Weights of a small sound classifier: num experts 16.
Rows from block 4 of a small sound classifier, named by matrix and row number. Rows with one number within an expert belong to one neuron, the router's apart. Each number is 200 + 30 x the weight over its row's rms, rounded and kept within 0 to 999. All counts start at 0.
After each expert's rows are labels from the 100 clips, of 14976, where the router gives the expert most weight on average: "responds to" is what is common among them. Only what is clearly more common there than usual is listed. The data: acted Russian speech (Dusha).
# router: router (model.blocks.4.mlp.router.weight, 16x256), inputs 128-255
# up: expert up (model.blocks.4.mlp.up, 16x256x256), inputs 128-255
# down: expert down (model.blocks.4.mlp.down, 16x256x256, transposed), outputs 128-255

# expert 7
router.7,177,188,234,169,221,163,195,172,182,227,260,230,199,228,144,185,199,206,177,200,198,231,175,242,224,136,170,128,214,190,168,152,210,246,204,214,193,201,221,243,179,227,205,186,239,204,176,252,182,234,212,172,192,231,188,222,184,235,158,169,183,186,163,177,193,186,228,183,207,180,133,217,213,202,181,266,170,236,134,194,208,209,212,177,221,235,192,212,221,197,225,197,215,210,244,185,193,207,183,195,169,218,227,182,219,252,170,206,188,198,174,242,233,218,183,211,166,189,189,157,201,175,183,234,110,221,213,183
up.0,177,187,188,192,232,197,222,203,171,162,212,204,172,214,199,197,193,155,253,241,196,183,217,206,199,187,213,259,193,237,225,223,248,203,157,142,173,259,199,192,205,204,277,225,195,203,213,168,149,223,204,227,231,192,195,212,209,166,213,249,176,184,188,222,155,164,156,190,178,210,229,214,236,175,201,192,172,169,186,220,163,201,231,167,177,158,195,223,229,234,212,209,155,193,220,217,242,152,210,262,202,222,251,224,224,167,213,205,185,165,216,204,143,143,236,221,211,244,199,181,192,227,212,164,240,122,214,187
down.0,102,214,244,277,188,222,194,200,186,184,171,235,233,218,210,245,222,228,235,151,212,167,204,173,221,153,193,195,222,233,191,227,199,200,193,241,192,203,205,197,184,92,161,193,185,176,217,203,180,208,197,196,221,134,219,198,154,167,222,225,212,158,139,205,182,179,231,212,208,220,149,189,167,244,225,166,179,188,188,180,201,207,144,199,239,260,249,201,147,171,225,171,237,181,248,216,156,204,193,233,167,214,183,199,191,193,227,208,221,205,134,169,172,257,168,177,171,145,245,145,202,202,191,249,134,177,212,209
responds to: emotion: angry

# expert 6
router.6,211,230,240,192,201,227,142,225,196,183,253,194,197,218,168,238,218,221,219,171,191,229,155,235,216,227,186,218,176,254,209,178,221,169,239,193,177,221,255,175,161,168,173,162,203,244,254,196,256,159,243,240,191,191,203,251,194,182,184,221,232,211,219,252,124,184,202,191,269,234,250,163,198,227,229,231,197,156,188,222,198,200,220,184,233,187,185,220,188,199,244,176,199,210,247,236,236,175,192,201,266,218,232,186,200,206,233,242,208,250,177,199,229,289,189,192,232,196,161,141,239,190,185,243,168,178,247,209
up.0,205,124,189,234,172,189,224,236,216,208,219,170,169,230,210,167,192,201,167,198,217,182,181,199,239,170,208,191,219,196,179,162,213,212,205,200,217,184,215,217,143,198,166,212,193,200,237,174,162,192,208,162,200,222,208,214,201,171,128,233,213,264,223,179,242,149,206,199,193,203,230,211,242,192,156,218,157,196,181,203,209,196,187,236,146,245,177,174,175,213,179,203,216,245,248,240,213,244,242,222,230,184,206,167,231,244,167,175,253,149,157,227,246,152,212,217,194,223,163,216,209,237,267,227,220,189,150,238
down.0,225,217,192,130,189,237,225,216,199,231,177,201,210,187,228,175,213,153,265,277,130,170,233,225,258,199,227,235,165,179,229,197,222,208,195,163,201,164,234,214,207,200,212,226,219,185,144,204,217,175,219,197,166,209,247,233,215,140,232,225,210,184,198,207,216,163,167,229,190,232,264,214,222,165,192,167,188,235,189,224,186,244,207,237,200,245,222,224,228,192,199,203,212,218,215,208,176,200,166,236,226,211,220,172,194,196,248,217,194,194,214,238,203,199,176,197,183,180,184,252,192,153,143,156,240,166,259,198
responds to: emotion: angry

# expert 15
router.15,208,236,231,224,238,224,140,195,211,196,98,178,232,192,267,145,228,215,149,127,186,193,154,180,221,217,144,241,229,223,225,211,170,238,120,199,208,202,220,175,184,112,212,236,261,214,227,174,190,227,188,224,220,230,179,206,289,194,212,237,202,227,172,185,211,246,220,194,249,175,208,206,174,183,210,218,197,182,212,218,216,215,183,179,183,212,235,163,249,185,221,194,217,197,248,239,171,203,214,200,178,221,261,206,197,225,207,217,196,233,197,205,159,153,245,185,203,215,190,192,224,232,189,193,188,219,129,216
up.0,166,161,182,197,186,196,196,209,227,168,178,230,186,230,173,214,220,173,170,209,213,156,174,223,179,186,160,217,156,169,202,216,209,183,160,175,202,220,213,182,119,270,244,258,201,241,190,194,182,221,198,183,214,202,229,202,223,181,208,202,174,227,191,156,226,161,192,156,250,220,218,235,208,206,185,247,145,188,203,177,164,201,219,169,201,198,171,195,228,226,206,197,195,209,196,194,270,246,239,217,246,195,184,242,285,223,162,226,234,167,218,226,207,154,182,231,221,187,146,224,210,175,247,205,257,213,189,251
down.0,222,206,205,194,154,191,207,192,206,213,219,168,195,230,236,139,203,161,263,219,151,174,210,193,187,249,224,178,231,238,154,187,199,193,147,240,227,166,208,200,189,235,207,161,202,199,187,233,164,186,203,207,216,187,193,159,228,245,236,185,203,234,209,155,195,162,183,219,218,188,243,207,153,191,202,193,187,172,213,193,165,198,145,207,181,202,168,157,247,176,237,214,221,178,223,172,138,206,226,204,206,189,257,224,231,232,182,217,211,196,289,160,249,219,175,194,239,204,227,242,200,245,225,135,232,250,207,228
responds to: emotion: neutral

# expert 12
router.12,218,183,246,158,165,236,124,178,174,188,198,196,225,170,204,190,192,201,152,179,186,176,237,186,142,209,220,186,206,137,218,197,206,210,205,179,174,186,237,151,174,213,216,212,186,217,172,157,207,159,180,250,185,235,175,193,244,194,186,204,142,207,180,172,207,201,211,174,147,164,195,189,197,171,188,199,242,193,263,219,212,192,263,185,168,174,226,192,237,173,198,210,216,223,143,181,213,159,187,176,165,125,217,208,170,183,173,194,202,209,255,224,231,180,163,164,155,124,184,200,199,198,174,190,253,232,233,202
up.0,235,152,218,183,221,179,149,167,180,190,187,197,277,176,234,200,235,169,196,197,222,206,243,240,181,204,186,217,230,215,224,165,247,172,116,163,142,163,205,196,189,262,197,188,163,209,231,178,192,214,184,183,198,199,184,221,216,191,204,190,173,150,154,162,281,193,155,217,190,191,200,240,204,170,190,209,214,204,258,206,189,182,271,183,185,187,206,186,214,179,209,182,163,142,256,206,152,200,207,190,203,206,184,232,193,193,169,215,161,183,273,205,238,143,181,250,185,209,167,231,214,199,260,227,225,229,195,193
down.0,119,172,203,228,210,186,202,172,179,148,212,207,225,219,159,209,160,200,188,178,234,157,202,169,225,222,208,191,197,170,143,193,169,153,220,150,198,192,171,192,219,181,208,226,208,175,203,240,239,203,263,226,248,176,191,161,136,205,203,172,208,171,191,220,174,187,216,222,178,286,175,203,203,219,241,134,182,186,153,240,183,147,190,171,186,180,225,198,182,196,202,205,189,196,199,219,190,184,212,173,220,195,240,183,196,199,197,217,168,262,236,168,181,254,158,195,230,142,172,160,170,150,162,195,204,207,172,199
responds to: emotion: positive

# expert 11
router.11,146,206,190,253,170,211,234,212,214,192,292,183,189,166,203,210,191,200,154,214,250,194,188,231,211,229,209,245,158,220,194,248,160,234,239,195,212,208,215,203,173,205,250,300,221,162,205,207,200,163,189,169,204,240,163,175,207,223,187,205,217,214,215,187,247,192,175,206,229,205,189,210,213,251,237,207,165,174,169,228,189,217,210,200,236,205,253,180,200,251,222,231,229,179,166,214,176,220,182,184,197,170,200,170,213,209,228,192,223,221,184,218,169,244,201,217,209,157,137,190,181,194,179,189,172,174,217,171
up.5,156,110,162,201,171,212,259,232,186,221,213,184,235,209,181,222,189,233,155,198,277,168,173,235,242,202,171,235,160,127,227,191,202,233,178,200,206,225,187,225,112,203,230,211,205,179,205,169,183,193,204,220,202,222,202,239,241,170,221,211,162,214,184,165,251,224,213,187,211,137,212,211,264,185,142,203,181,218,217,197,250,233,216,188,184,220,196,198,201,222,229,217,207,255,240,197,160,192,176,168,183,232,243,181,201,199,127,210,201,150,184,240,209,207,224,265,216,239,171,233,221,209,180,188,199,190,250,236
down.5,260,178,201,219,197,179,148,245,219,279,170,206,161,210,193,184,210,142,184,268,200,201,176,197,203,203,219,196,229,184,206,190,238,195,181,197,207,231,223,212,208,243,265,214,183,230,177,215,187,197,194,194,224,275,219,169,217,238,143,223,220,236,281,240,195,219,220,229,193,222,234,213,223,186,165,227,167,208,195,234,191,181,198,215,156,228,170,238,206,231,235,231,230,273,184,204,253,256,198,185,221,148,152,202,266,265,220,197,223,157,212,240,171,160,205,250,205,197,203,182,203,233,224,163,249,232,201,230
responds to: emotion: angry

# expert 5
router.5,224,192,206,203,224,204,209,197,305,197,230,226,222,139,218,149,210,177,198,258,257,231,214,245,164,203,189,241,164,240,205,200,165,162,189,230,195,197,232,229,240,259,181,129,198,214,227,204,189,164,225,212,239,208,186,175,243,266,228,228,207,193,202,209,191,179,210,190,206,220,239,175,200,194,272,139,238,185,201,220,197,214,159,189,228,220,207,222,127,236,174,248,227,194,226,176,233,233,164,224,203,161,222,205,214,175,217,218,156,186,237,154,245,233,261,172,240,263,178,190,254,186,210,181,210,261,228,196
up.5,219,170,213,168,213,158,254,206,245,214,158,163,220,147,179,230,180,254,254,232,214,215,207,258,270,159,196,183,187,206,243,197,225,243,193,206,163,193,230,240,160,175,215,237,213,223,225,182,173,187,175,215,196,230,213,222,208,179,200,149,172,179,167,186,208,188,165,160,161,152,165,241,198,170,193,186,211,247,211,223,189,170,254,253,201,217,183,206,226,194,223,206,198,210,230,205,178,149,209,235,209,194,162,235,187,148,183,212,211,138,196,232,213,169,215,233,209,268,192,176,232,190,259,205,162,166,194,183
down.5,203,160,201,247,182,196,193,197,153,193,238,241,211,240,217,227,233,220,232,246,125,202,213,178,177,171,220,188,232,166,250,170,237,224,203,182,198,232,199,221,172,133,183,220,166,239,204,151,197,214,223,170,187,253,214,148,174,215,163,208,191,267,243,245,226,193,183,170,206,213,176,222,208,146,155,195,221,223,164,230,209,198,255,246,174,201,248,223,163,217,220,216,197,248,206,247,198,258,191,212,205,197,166,205,184,210,202,165,215,214,225,203,182,169,228,171,226,251,201,125,227,231,220,195,214,241,190,223
responds to: emotion: positive

# expert 4
router.4,160,191,183,192,245,159,187,159,220,183,210,175,170,169,216,221,152,271,230,200,280,241,225,247,188,250,200,157,203,199,256,252,157,194,218,199,234,212,219,176,241,249,204,194,207,182,199,178,216,238,166,207,165,221,216,237,168,187,221,221,216,138,194,213,163,216,204,194,243,189,246,215,231,247,256,188,264,182,217,191,213,227,175,239,219,242,193,237,221,176,244,254,170,205,217,135,180,218,202,226,237,174,194,229,203,189,242,192,188,266,205,215,185,191,232,205,212,129,212,220,183,234,190,197,149,263,180,180
up.0,171,246,195,212,214,180,184,186,232,186,183,189,220,197,203,209,205,165,146,212,196,221,151,202,195,224,185,175,202,226,255,241,190,228,162,163,231,176,245,181,190,216,209,185,211,232,172,209,213,202,209,168,187,218,228,153,208,193,148,211,198,195,200,151,211,181,250,162,157,263,217,204,256,188,209,207,186,156,223,236,186,209,198,206,235,163,214,233,267,229,217,217,209,209,187,225,299,222,207,190,178,154,248,219,150,211,190,180,154,226,197,227,193,153,185,207,163,202,200,201,234,137,183,173,242,229,155,189
down.0,165,198,240,190,270,195,244,189,194,173,194,190,209,167,168,164,210,233,249,192,205,208,246,198,175,197,154,218,146,253,226,198,160,201,219,180,159,182,202,174,251,186,189,162,263,229,248,132,228,256,206,212,187,187,176,227,220,193,199,196,209,166,173,214,208,199,219,198,204,185,129,173,232,202,233,163,204,172,200,226,242,240,199,202,285,156,239,140,187,174,180,132,213,225,225,177,189,181,203,218,199,194,172,202,182,174,242,227,185,258,201,192,195,293,215,169,163,230,206,216,216,178,155,210,202,200,190,196
responds to: emotion: sad

# expert 1
router.1,149,244,214,233,216,159,176,179,245,204,203,168,165,182,231,152,224,184,133,234,228,203,223,220,205,236,188,155,202,294,174,166,206,178,271,200,176,216,192,211,192,261,169,221,206,174,178,217,268,201,237,175,217,241,214,221,222,214,211,183,203,142,214,191,207,242,215,202,190,217,207,190,227,208,246,205,258,219,232,206,227,212,220,193,282,217,179,229,189,153,191,213,197,216,232,166,213,185,221,216,235,235,180,217,214,177,205,142,157,280,169,203,223,249,235,149,159,198,280,261,209,173,171,191,195,183,235,154
up.5,178,197,193,173,244,167,179,182,170,221,187,167,221,185,174,152,192,233,183,168,250,211,170,194,192,241,204,157,219,225,215,161,157,216,155,206,199,185,222,201,182,181,191,178,220,213,248,227,207,212,176,155,220,227,191,167,240,150,198,136,187,219,199,195,213,148,211,131,161,145,190,238,244,142,155,215,190,179,188,238,231,217,240,163,252,142,225,206,200,220,194,141,155,187,216,199,210,207,210,188,204,203,166,213,188,164,155,230,247,236,195,229,163,202,229,162,160,193,200,250,253,170,174,180,193,240,166,227
down.5,177,209,198,204,217,218,263,204,203,152,180,208,222,176,195,196,198,150,213,226,172,150,154,213,199,211,189,279,169,203,198,248,201,193,187,174,202,223,212,219,207,205,165,162,241,204,218,189,194,210,244,211,230,213,204,216,170,205,190,212,212,188,189,263,184,188,214,192,141,246,183,162,258,238,249,200,145,166,174,200,245,219,177,200,241,219,251,210,167,236,232,190,203,224,219,210,201,204,178,197,165,154,148,200,156,231,224,175,127,179,105,201,135,221,224,161,204,192,198,176,202,177,144,186,201,149,192,175
responds to: emotion: neutral

# expert 13
router.13,202,248,193,197,223,192,222,191,186,175,185,154,162,226,243,211,183,206,271,270,180,226,252,175,221,226,203,224,157,226,205,195,202,192,208,212,152,215,229,208,209,285,185,143,139,185,196,214,210,222,175,106,168,238,193,165,161,222,206,194,228,165,220,216,220,249,218,169,225,250,176,185,214,190,168,230,186,203,129,246,217,218,213,184,182,155,203,232,216,245,229,190,202,204,138,188,202,230,191,233,201,181,150,204,176,97,170,162,182,196,233,226,176,255,189,162,184,180,222,209,178,179,173,217,213,133,168,218
up.0,233,264,222,181,232,214,199,241,193,222,222,129,191,150,188,177,246,221,237,174,243,202,167,177,215,174,218,204,188,221,256,175,153,227,233,231,214,156,234,220,178,158,222,208,224,229,191,112,199,170,216,158,211,206,185,169,169,206,265,228,188,156,293,233,208,186,212,198,132,212,176,220,219,216,149,226,222,196,270,182,186,158,193,197,216,162,196,195,196,200,194,186,188,171,196,207,219,229,204,192,190,163,115,176,236,134,197,184,240,217,170,216,154,239,227,196,168,228,253,180,226,175,190,138,180,180,192,250
down.0,154,222,181,153,193,133,190,182,231,215,211,184,147,223,207,137,172,201,229,169,258,206,185,166,169,221,183,233,217,246,213,177,204,211,168,208,224,205,198,176,229,206,196,178,175,197,179,223,234,196,189,181,232,182,167,213,190,225,178,261,263,217,248,166,146,159,174,180,183,239,274,198,202,206,219,190,200,175,210,168,206,220,151,173,219,204,188,176,169,187,198,180,234,198,184,157,238,138,247,220,196,184,194,198,183,153,226,220,235,202,136,141,170,232,220,164,177,186,208,219,202,157,220,204,246,226,130,190
responds to: emotion: sad

# expert 8
router.8,177,211,149,150,202,176,146,156,231,173,237,173,163,224,231,196,166,197,169,188,189,214,253,196,218,242,195,167,169,274,197,219,210,196,259,222,194,213,202,203,188,196,221,185,239,200,205,176,206,171,246,184,154,201,221,264,182,268,195,209,207,191,183,214,139,234,190,243,207,193,218,148,207,254,211,212,256,205,150,204,207,210,170,169,190,253,237,205,205,221,206,180,216,236,203,167,217,203,196,233,255,219,142,226,176,177,225,172,202,208,168,219,208,248,171,175,259,253,232,199,222,208,156,166,209,223,246,200
up.0,166,158,151,188,197,159,235,215,124,248,209,191,230,214,204,191,161,206,175,184,168,200,205,202,240,184,152,192,268,182,202,144,232,194,155,196,216,156,201,220,161,181,212,198,196,170,204,229,185,205,224,220,228,177,180,206,174,217,240,217,150,209,166,169,187,179,167,191,180,218,200,234,196,190,186,242,180,169,186,219,123,175,241,188,141,211,187,219,232,208,186,213,138,160,209,235,217,170,219,190,201,155,197,231,251,202,190,179,192,189,181,199,230,133,188,237,167,189,171,215,211,211,208,182,187,209,121,240
down.0,188,171,225,181,214,184,227,222,223,192,191,206,178,180,171,229,216,218,179,176,248,212,218,167,150,211,178,150,153,237,143,211,159,172,235,208,238,235,179,226,176,250,200,167,185,224,199,155,220,171,228,206,184,218,146,172,141,187,204,177,179,246,185,206,223,223,195,218,209,232,162,196,256,213,213,197,206,206,218,182,207,193,203,193,206,207,191,212,165,252,172,224,156,219,152,133,188,177,188,181,164,177,164,178,221,232,223,190,185,225,152,187,208,174,179,211,175,214,227,224,219,171,225,108,172,202,207,217
responds to: emotion: sad

# expert 0
router.0,222,236,208,209,184,174,218,173,212,208,210,163,155,240,220,253,216,224,284,183,215,177,182,171,160,182,189,199,209,230,243,210,162,221,215,208,251,189,179,231,198,241,238,167,209,244,197,185,208,204,189,206,197,181,156,230,203,278,224,212,205,198,217,242,154,225,245,229,209,190,161,165,260,179,199,214,205,210,173,198,174,174,144,184,206,182,174,203,171,233,187,162,145,184,206,216,236,209,225,237,175,136,143,214,195,198,237,166,228,208,170,181,199,213,223,173,185,205,259,200,226,219,186,259,224,253,200,231
up.5,206,177,211,235,215,188,189,185,210,236,172,235,237,190,241,244,148,208,240,211,226,171,200,238,190,178,181,189,208,226,295,217,221,219,163,188,167,222,228,146,148,145,225,232,186,216,265,196,110,251,163,238,180,198,231,213,210,184,230,178,187,176,200,198,222,150,219,117,239,198,201,200,206,112,209,216,189,220,200,226,228,186,205,197,207,188,180,206,217,197,231,190,186,181,202,190,198,229,188,195,195,184,218,240,184,176,174,165,168,197,194,240,203,206,251,199,199,233,210,190,202,239,219,159,150,195,217,209
down.5,203,258,215,202,166,239,215,215,243,199,184,231,173,157,169,146,254,186,210,194,205,164,151,172,233,188,184,233,227,182,198,170,192,179,179,200,218,138,207,231,240,210,197,188,232,187,133,236,239,195,235,172,220,169,225,198,234,175,167,221,210,155,249,152,159,216,208,223,177,266,212,247,213,205,172,276,233,248,213,199,190,186,165,191,215,201,226,241,259,168,198,249,233,174,185,220,234,233,211,197,226,213,217,137,220,238,222,222,242,171,192,158,217,201,217,211,171,159,213,163,167,148,214,180,266,178,202,177
responds to: emotion: angry