config = dict(
    targets=['emotion'],
    norm='rmsnorm',
    qk_norm=True,
    num_experts=16,
    expert_mlp_ratio=1,
    width=256,
    kernel_size=15,
    residual_init='none',
    eps=1e-10,
    gradient_centralization=True,
)
Rows from block 3 of a small sound classifier, named by matrix and row number. Rows with one number belong to one neuron. Each number is 500 + 50 x the weight over its row's rms, rounded and kept within 0 to 999. All counts start at 0. Numbers have three digits each.
Before each neuron's rows are labels from the 100 clips, of 14976, where the neuron reaches its highest value: "top examples" is what is common among them; "loudest" is the band of the loudest frequency at the time of the peak. Only what is clearly more common there than usual is listed. The data: acted Russian speech (Dusha). In brackets: how many of the 100.
# fc1: first MLP up (model.blocks.3.ff1.fc1.weight, 1024x256), inputs 192-255
# fc2: first MLP down (model.blocks.3.ff1.fc2.weight, 256x1024, transposed), outputs 192-255

top examples: emotion: angry (52)
loudest: 250 to 500 Hz (45)
fc1.751:493451489446482518411555497458505555405495445485543525434514441462520438576524573471630496533506530597559446520450489483602468423424461517597541436567543562445556519539555536481517521444566521
fc2.751:513483478510473398608543518469538544509487461526446425531425429437538478520551515530479499546515579407476515545437522528529393519457465445503510536533593501457562538456530554639455541514499557

top examples: emotion: angry (49)
loudest: 500 to 1000 Hz (26)
fc1.66:583380537492554437477570493512537504379452528546509546518510502458500487565525547522503460452518437440510460544439465496568512442413518524545508475478505500462501596601551527565522613505542477
fc2.66:454470518495470568466464518466534589507475457498439423448498458440550465493468464561501528505530518492533547506473472439561600616422496397481453581511460524519476504444482487637553540482466490

top examples: emotion: positive (49)
loudest: 250 to 500 Hz (42); 500 to 1000 Hz (28)
fc1.346:527401443434489418536527451483533554373407541540512463570548405455465542518535519550501475551500556479534527530393499568520458432393439483520469444431551548571536538521597571606478559473483482
fc2.346:597522600393539393554415526501537443485512476528510584424506563589499405529534493508529524458512475435422479568522446548442519417433483447451536501518541461401554498481603545446509468491509500

top examples: emotion: positive (38)
loudest: 4000 to 8000 Hz (53)
fc1.115:469477364516476470468539480453476516479462515540494500521521532476466539596531496447529427532517504559476589557543497577499402449417441512566602473511549571566497446555524515524417471405509504
fc2.115:494505452472548494517496452447441584500508449504439467458525434432478501526428497453458479496455483499484553484527568432606505592478605412556438479581519570561497492532489482582501501467494532

top examples: emotion: positive (51)
loudest: 250 to 500 Hz (55); 500 to 1000 Hz (31)
fc1.345:514423417456498400538497530414472552469468551530502466533564403446486503595519428524454446512445506524486510556488537490507495410435508492589538508433519537468543480508611532558526582495548430
fc2.345:502400525536408487495554487465541577408401470508408431509504414466514445470493588509550493526487554540561500459370475495534533529445427480499431573482519545454487490515530559630441618511569497

top examples: emotion: angry (59)
loudest: 250 to 500 Hz (52)
fc1.104:522435449464528432546494448475443569476477485518535587461536468435475427566480462456514551495458522537530642566516517464528444404494494519554541446642523541463526380530547540530508549496491471
fc2.104:559401555418402462437556552534483573450462521458494457513498527444573473499531543530486517530549505436418534579435462496505541398437466503503498475462530499498487521578561490512437573440476498

top examples: emotion: positive (46)
loudest: 250 to 500 Hz (64); 500 to 1000 Hz (26)
fc1.714:546521430403487483577537539428499508483564564526509478540502442512405519533513506478482404536481545483473546496525491501488501401366464385508541495439543551475582493605580551575535543438574481
fc2.714:518485545523450548502434468529604602486457565437526523449444552511524493484464458419556521528506549533477496427398497424536563552477552408432502517486515470495424462585479525477433492457480487

top examples: emotion: positive (38)
loudest: 500 to 1000 Hz (36)
fc1.277:514515505392436412559510514414558524459486567535571545462570527483404462615494558442577427611485517522490549549478535544475467426395482483477619551459531455494559491523527508511427476435606500
fc2.277:459491490563408552463453450476578552512407431448500418551471413505499572525505507564576466552514542495566494494448500453571583533359477560372506447468520575570437453440476541561445490553436443

top examples: emotion: positive (50)
loudest: 250 to 500 Hz (46); 500 to 1000 Hz (28)
fc1.261:474426511442467388512543523482402528404513531517460424523549490499500536557573533461514505515489528507523514486477479558527406343321584508587509538578441566439587570523604589580478521510527506
fc2.261:480368496475535528659475509543567517508443514484496557505445547503535524455519531484551515535477531540523525504528584488476515416562442519555503616515530465533427462536529456444391514514502456

top examples: emotion: angry (46)
loudest: 250 to 500 Hz (50)
fc1.665:530420367413452454521572534435558561451476532494479502528527437480443463505519541471541453493446477480502523546449555575567417416428432441607552480454453590463548416632546506564515575431548511
fc2.665:488498452511487577509461476504503594518515530497486501411500514471468429553383472497490442420496549472539415458557494459575519535497530442584456446532505525480481540534517491525493535449602481

top examples: emotion: angry (76)
loudest: 250 to 500 Hz (50)
fc1.82:581454514468593473528525530502462519469494481559472493481578423475528397544460463522571488462516489525519510526492549490587454470438528530557482393554509595401557512557532446502559594460486477
fc2.82:424418515472389457493479542421472612503542502500461491465545492427488526500445560480500445496422567522428488481532468430440566519422476443607485493532597454550517525562574555563529598412503489

top examples: emotion: angry (56)
loudest: 500 to 1000 Hz (34)
fc1.244:569421548429501426466562519437517507427436538553521498444452465440435446612553567562557487539507499394509455525439548566594422472371480516556501439517492537498546621565528531515483576431558504
fc2.244:505487477447569527479458468343577583521479415510454456457548472511508451542512544494567480531506471533546482558447493550522508479387503484524450456480477514512458559511534503568474496454502535

top examples: emotion: angry (40)
loudest: 500 to 1000 Hz (37)
fc1.333:545446465478527473592472534460500430409578508607489559453463499497452412564445487498473460529522458514427510432477550526545500394458561541445563606538496558501565532521591475477508558510545541
fc2.333:512555460479643502523499437492547518581533439497424470550505482551482531483457404495441453496460511492470396513579487517470482548550450525606460460496532482539444408451433497463591473559528440

top examples: emotion: positive (53)
loudest: 250 to 500 Hz (51); 500 to 1000 Hz (32)
fc1.655:521396430368605450438528515499523552390417506540549504542500403487470468553565499559545537535496526492542485542375513523554419414371441462521529435472531577535555524516591558597484539500498441
fc2.655:634507526377531371518470514450458426499505493572517497550470488545474472494497479503517520505516464461396482541494472575444543454400474504467503492509554455461602515467592589499496465552506506

top examples: emotion: positive (54)
loudest: 250 to 500 Hz (58); 500 to 1000 Hz (27)
fc1.101:547498538384517316550483538370471506485549612539547512502474493483420483593481517461511430562533593478463583504536517525506470424373527447504557524491567504507557488532603553559474541447528537
fc2.101:549467527497501618573467500566632563425401475484526542471469557548565519465511507472561468501522550537520436435448499481511581570527520503372463484424542474567406481533497432514443557550482463

top examples: emotion: angry (47)
loudest: 250 to 500 Hz (44)
fc1.286:560455437457443488520488491489536483439470521557521525548530462518541593528533490546533394560530529462498458548536569544515441460359507418495542542456554536519548415520539439567477523486428536
fc2.286:599423504593429482568494518564470538501507510496430463524426559487481532545429420552497457374454545536500429462454493469519523525464524457562394557484548504474488506583515494529495550518566567

top examples: emotion: angry (69)
loudest: 250 to 500 Hz (45)
fc1.680:528400508430566510657473527430504445399499522590531531529480488509473450567487437446509449547509521387438523542463568494566424440363574515556538492486453529491498526576502488512461531492494500
fc2.680:479460519439666530424501511501532448450484484598532484486468506486512516551558469435433456510453533484570502508536548551546425449589520603500506478520485481478455539462486528443442450507550459

top examples: emotion: sad (70)
loudest: 4000 to 8000 Hz (34)
fc1.573:551440538388549507512521558470464504362442541569519563544495501482534470508615481461490584524515474453530531470427446561561451417464592517504522472485513521495518525548510580576476537503474434
fc2.573:443517457508535465383558498486447487535533502478491430551530465459458496560400499474484479461499507517541499448458445530521498505490524569483546483480421468406509506446532527494536417592469579

top examples: emotion: angry (40)
loudest: 4000 to 8000 Hz (39)
fc1.4:539505470465508439519480436412429470394505484547558476505530519520478431598572500468460522484529573403549603529485471495619401398495566472460509489515541469568530584563483546542461466416475479
fc2.4:467469514455475433448561542469465469470555486519560436477464479499542471531481494434546515511549478542447489466498527519499476398491486571480526412542527480392559589522561454415581463416542535

top examples: emotion: angry (49)
loudest: 250 to 500 Hz (48)
fc1.578:461466434491607494545539508510575471388467554524530501508533378579471449552602525559483467577555539512505428541479567536545368448462436430467542529497478527488553451490564467615508517508516526
fc2.578:497532447487469414506495578494453548562532555478459483492503473510478460457431460488443504443422525453460466552547425490464556531467514436595447483576499557473522471552547523481559542455509552

top examples: emotion: angry (53)
loudest: 500 to 1000 Hz (40)
fc1.592:506519515469526430545489486498545526411423558570526501477541474487486462552510465463637498520566569466514471532466493496582449478409510493464552503569526552469528525473595553518479532508529524
fc2.592:491457552461507516464476511481591560402367476558571548460415502432428476506505513386547585526466563485546450443381481493497501525383487534387533474544549462457449435553532555471408482537505500

top examples: emotion: positive (42)
loudest: 500 to 1000 Hz (28)
fc1.156:565529467422530356588497433451470541462458556519511536517486500533481522597521515485503415574570523501448506559527464516534462396370562503467563497515601553511591488474511561515493502453576570
fc2.156:504552559492552529462486525495562537506482406490475564468450598537527483442569449474540508479571518586471469471573473472476587490572520576355427407530484407526386615466508405465514495545505456

top examples: emotion: positive (48)
loudest: 250 to 500 Hz (47); 500 to 1000 Hz (32)
fc1.13:503395471389548470454478559477571552397488559576534493520540456471559407563539529440510486559506459513560448490402528474544450467337480488553576450514569527459511463569573538496500511462553459
fc2.13:574517484475548417594555430502504494574480518515502495544467437498445494515418488539556534512473522487435539559478533565453502505417457433483505550503569529504553473421503560556445469614514483

top examples: emotion: positive (39)
loudest: 250 to 500 Hz (50)
fc1.39:498516508407487450550537542454520443418491483590517529522478434611504479556533498562527429507553504479457405529491555537492416461462470467476561504425472623521557480555544461483518530482501561
fc2.39:487519473468625435389511521463470540525598601415451421454497497522480506435432496537435487437414466570474520499505458411511439548567566458563453490639424529531445507464469465506610438505478477

top examples: emotion: positive (56)
loudest: 250 to 500 Hz (63)
fc1.74:492481413412570460503456490480488519488493559499617561447531497425455436524462509498480510529493496469502552551454518484483463409496444398542560572615528552465589420453578497553563518459598452
fc2.74:515529530508484423422594524492403537514519519389529477492498526489573476437511612505541485479521504586478522537473416481506531465540468508472560475531497535507533531518501504449433497475452560

top examples: emotion: angry (50)
loudest: 250 to 500 Hz (42)
fc1.650:587446519450576469485509517425527522427526512539551536475531428483412373530507544493614519535511499540525395516501543516528493403421489452530629500529527573430559448486557518503486473482541473
fc2.650:450511452473455461466472508440517595613466512501492508499447475487468501491489534556492571405511518525417464616580468476423564552373503465612460509590537481526483478476503520515554545501527457

top examples: emotion: angry (57)
loudest: 500 to 1000 Hz (27)
fc1.530:542471526542445435545561544467492452473541595623549546518483470490465458552525480503496430468577523491470504493521494496595536399422577449502506491488548529436531565496576437535551539468509501
fc2.530:468495464507450511463580575497474486488499462475447459553480499462443523504485567521446480383381533498507426476495507457573513535482497517543603594468410545433509477550587560662553547576472492

top examples: emotion: angry (43)
loudest: 500 to 1000 Hz (37)
fc1.368:534548526408659473492510483491536484397494489579534560446499419531482463569548476506558477538525484473521490496471577555502508373429439538499606552419511585458479479515586524537483524520463534
fc2.368:515503483512536487404475534507500538534508504541446519527504511526496594370454462557479539477439496582469467572557431517423572604582505460567460482589570494553482445442490548528566515524491508

top examples: emotion: angry (66)
loudest: 250 to 500 Hz (51)
fc1.1:489447489496419529532568561518442484394524549540542507534490555534537488523555495421518441527504416374465463569500474527600438435410546566500561439511558595608516538492507479574452536444516573
fc2.1:555522478484586566544550494480473550550566586453500552491503460479486545497538427564509549475430444503491446483497593505555568508462549434555518630513469595499423420519499459607500496604482451

top examples: emotion: positive (40)
loudest: 250 to 500 Hz (47)
fc1.68:544409460436558419458542496468518533442494540543543517516539473496521487580496479447472428517502418518463512517432543517532441437373466519516492435502530574545502499508556510543480486508531490
fc2.68:575570451408534411536476523414473517475545482573542480510486396536518528560533476514546525533477502511449430541490569497460525473329439406448505447475526549532487428512560529574467447564523448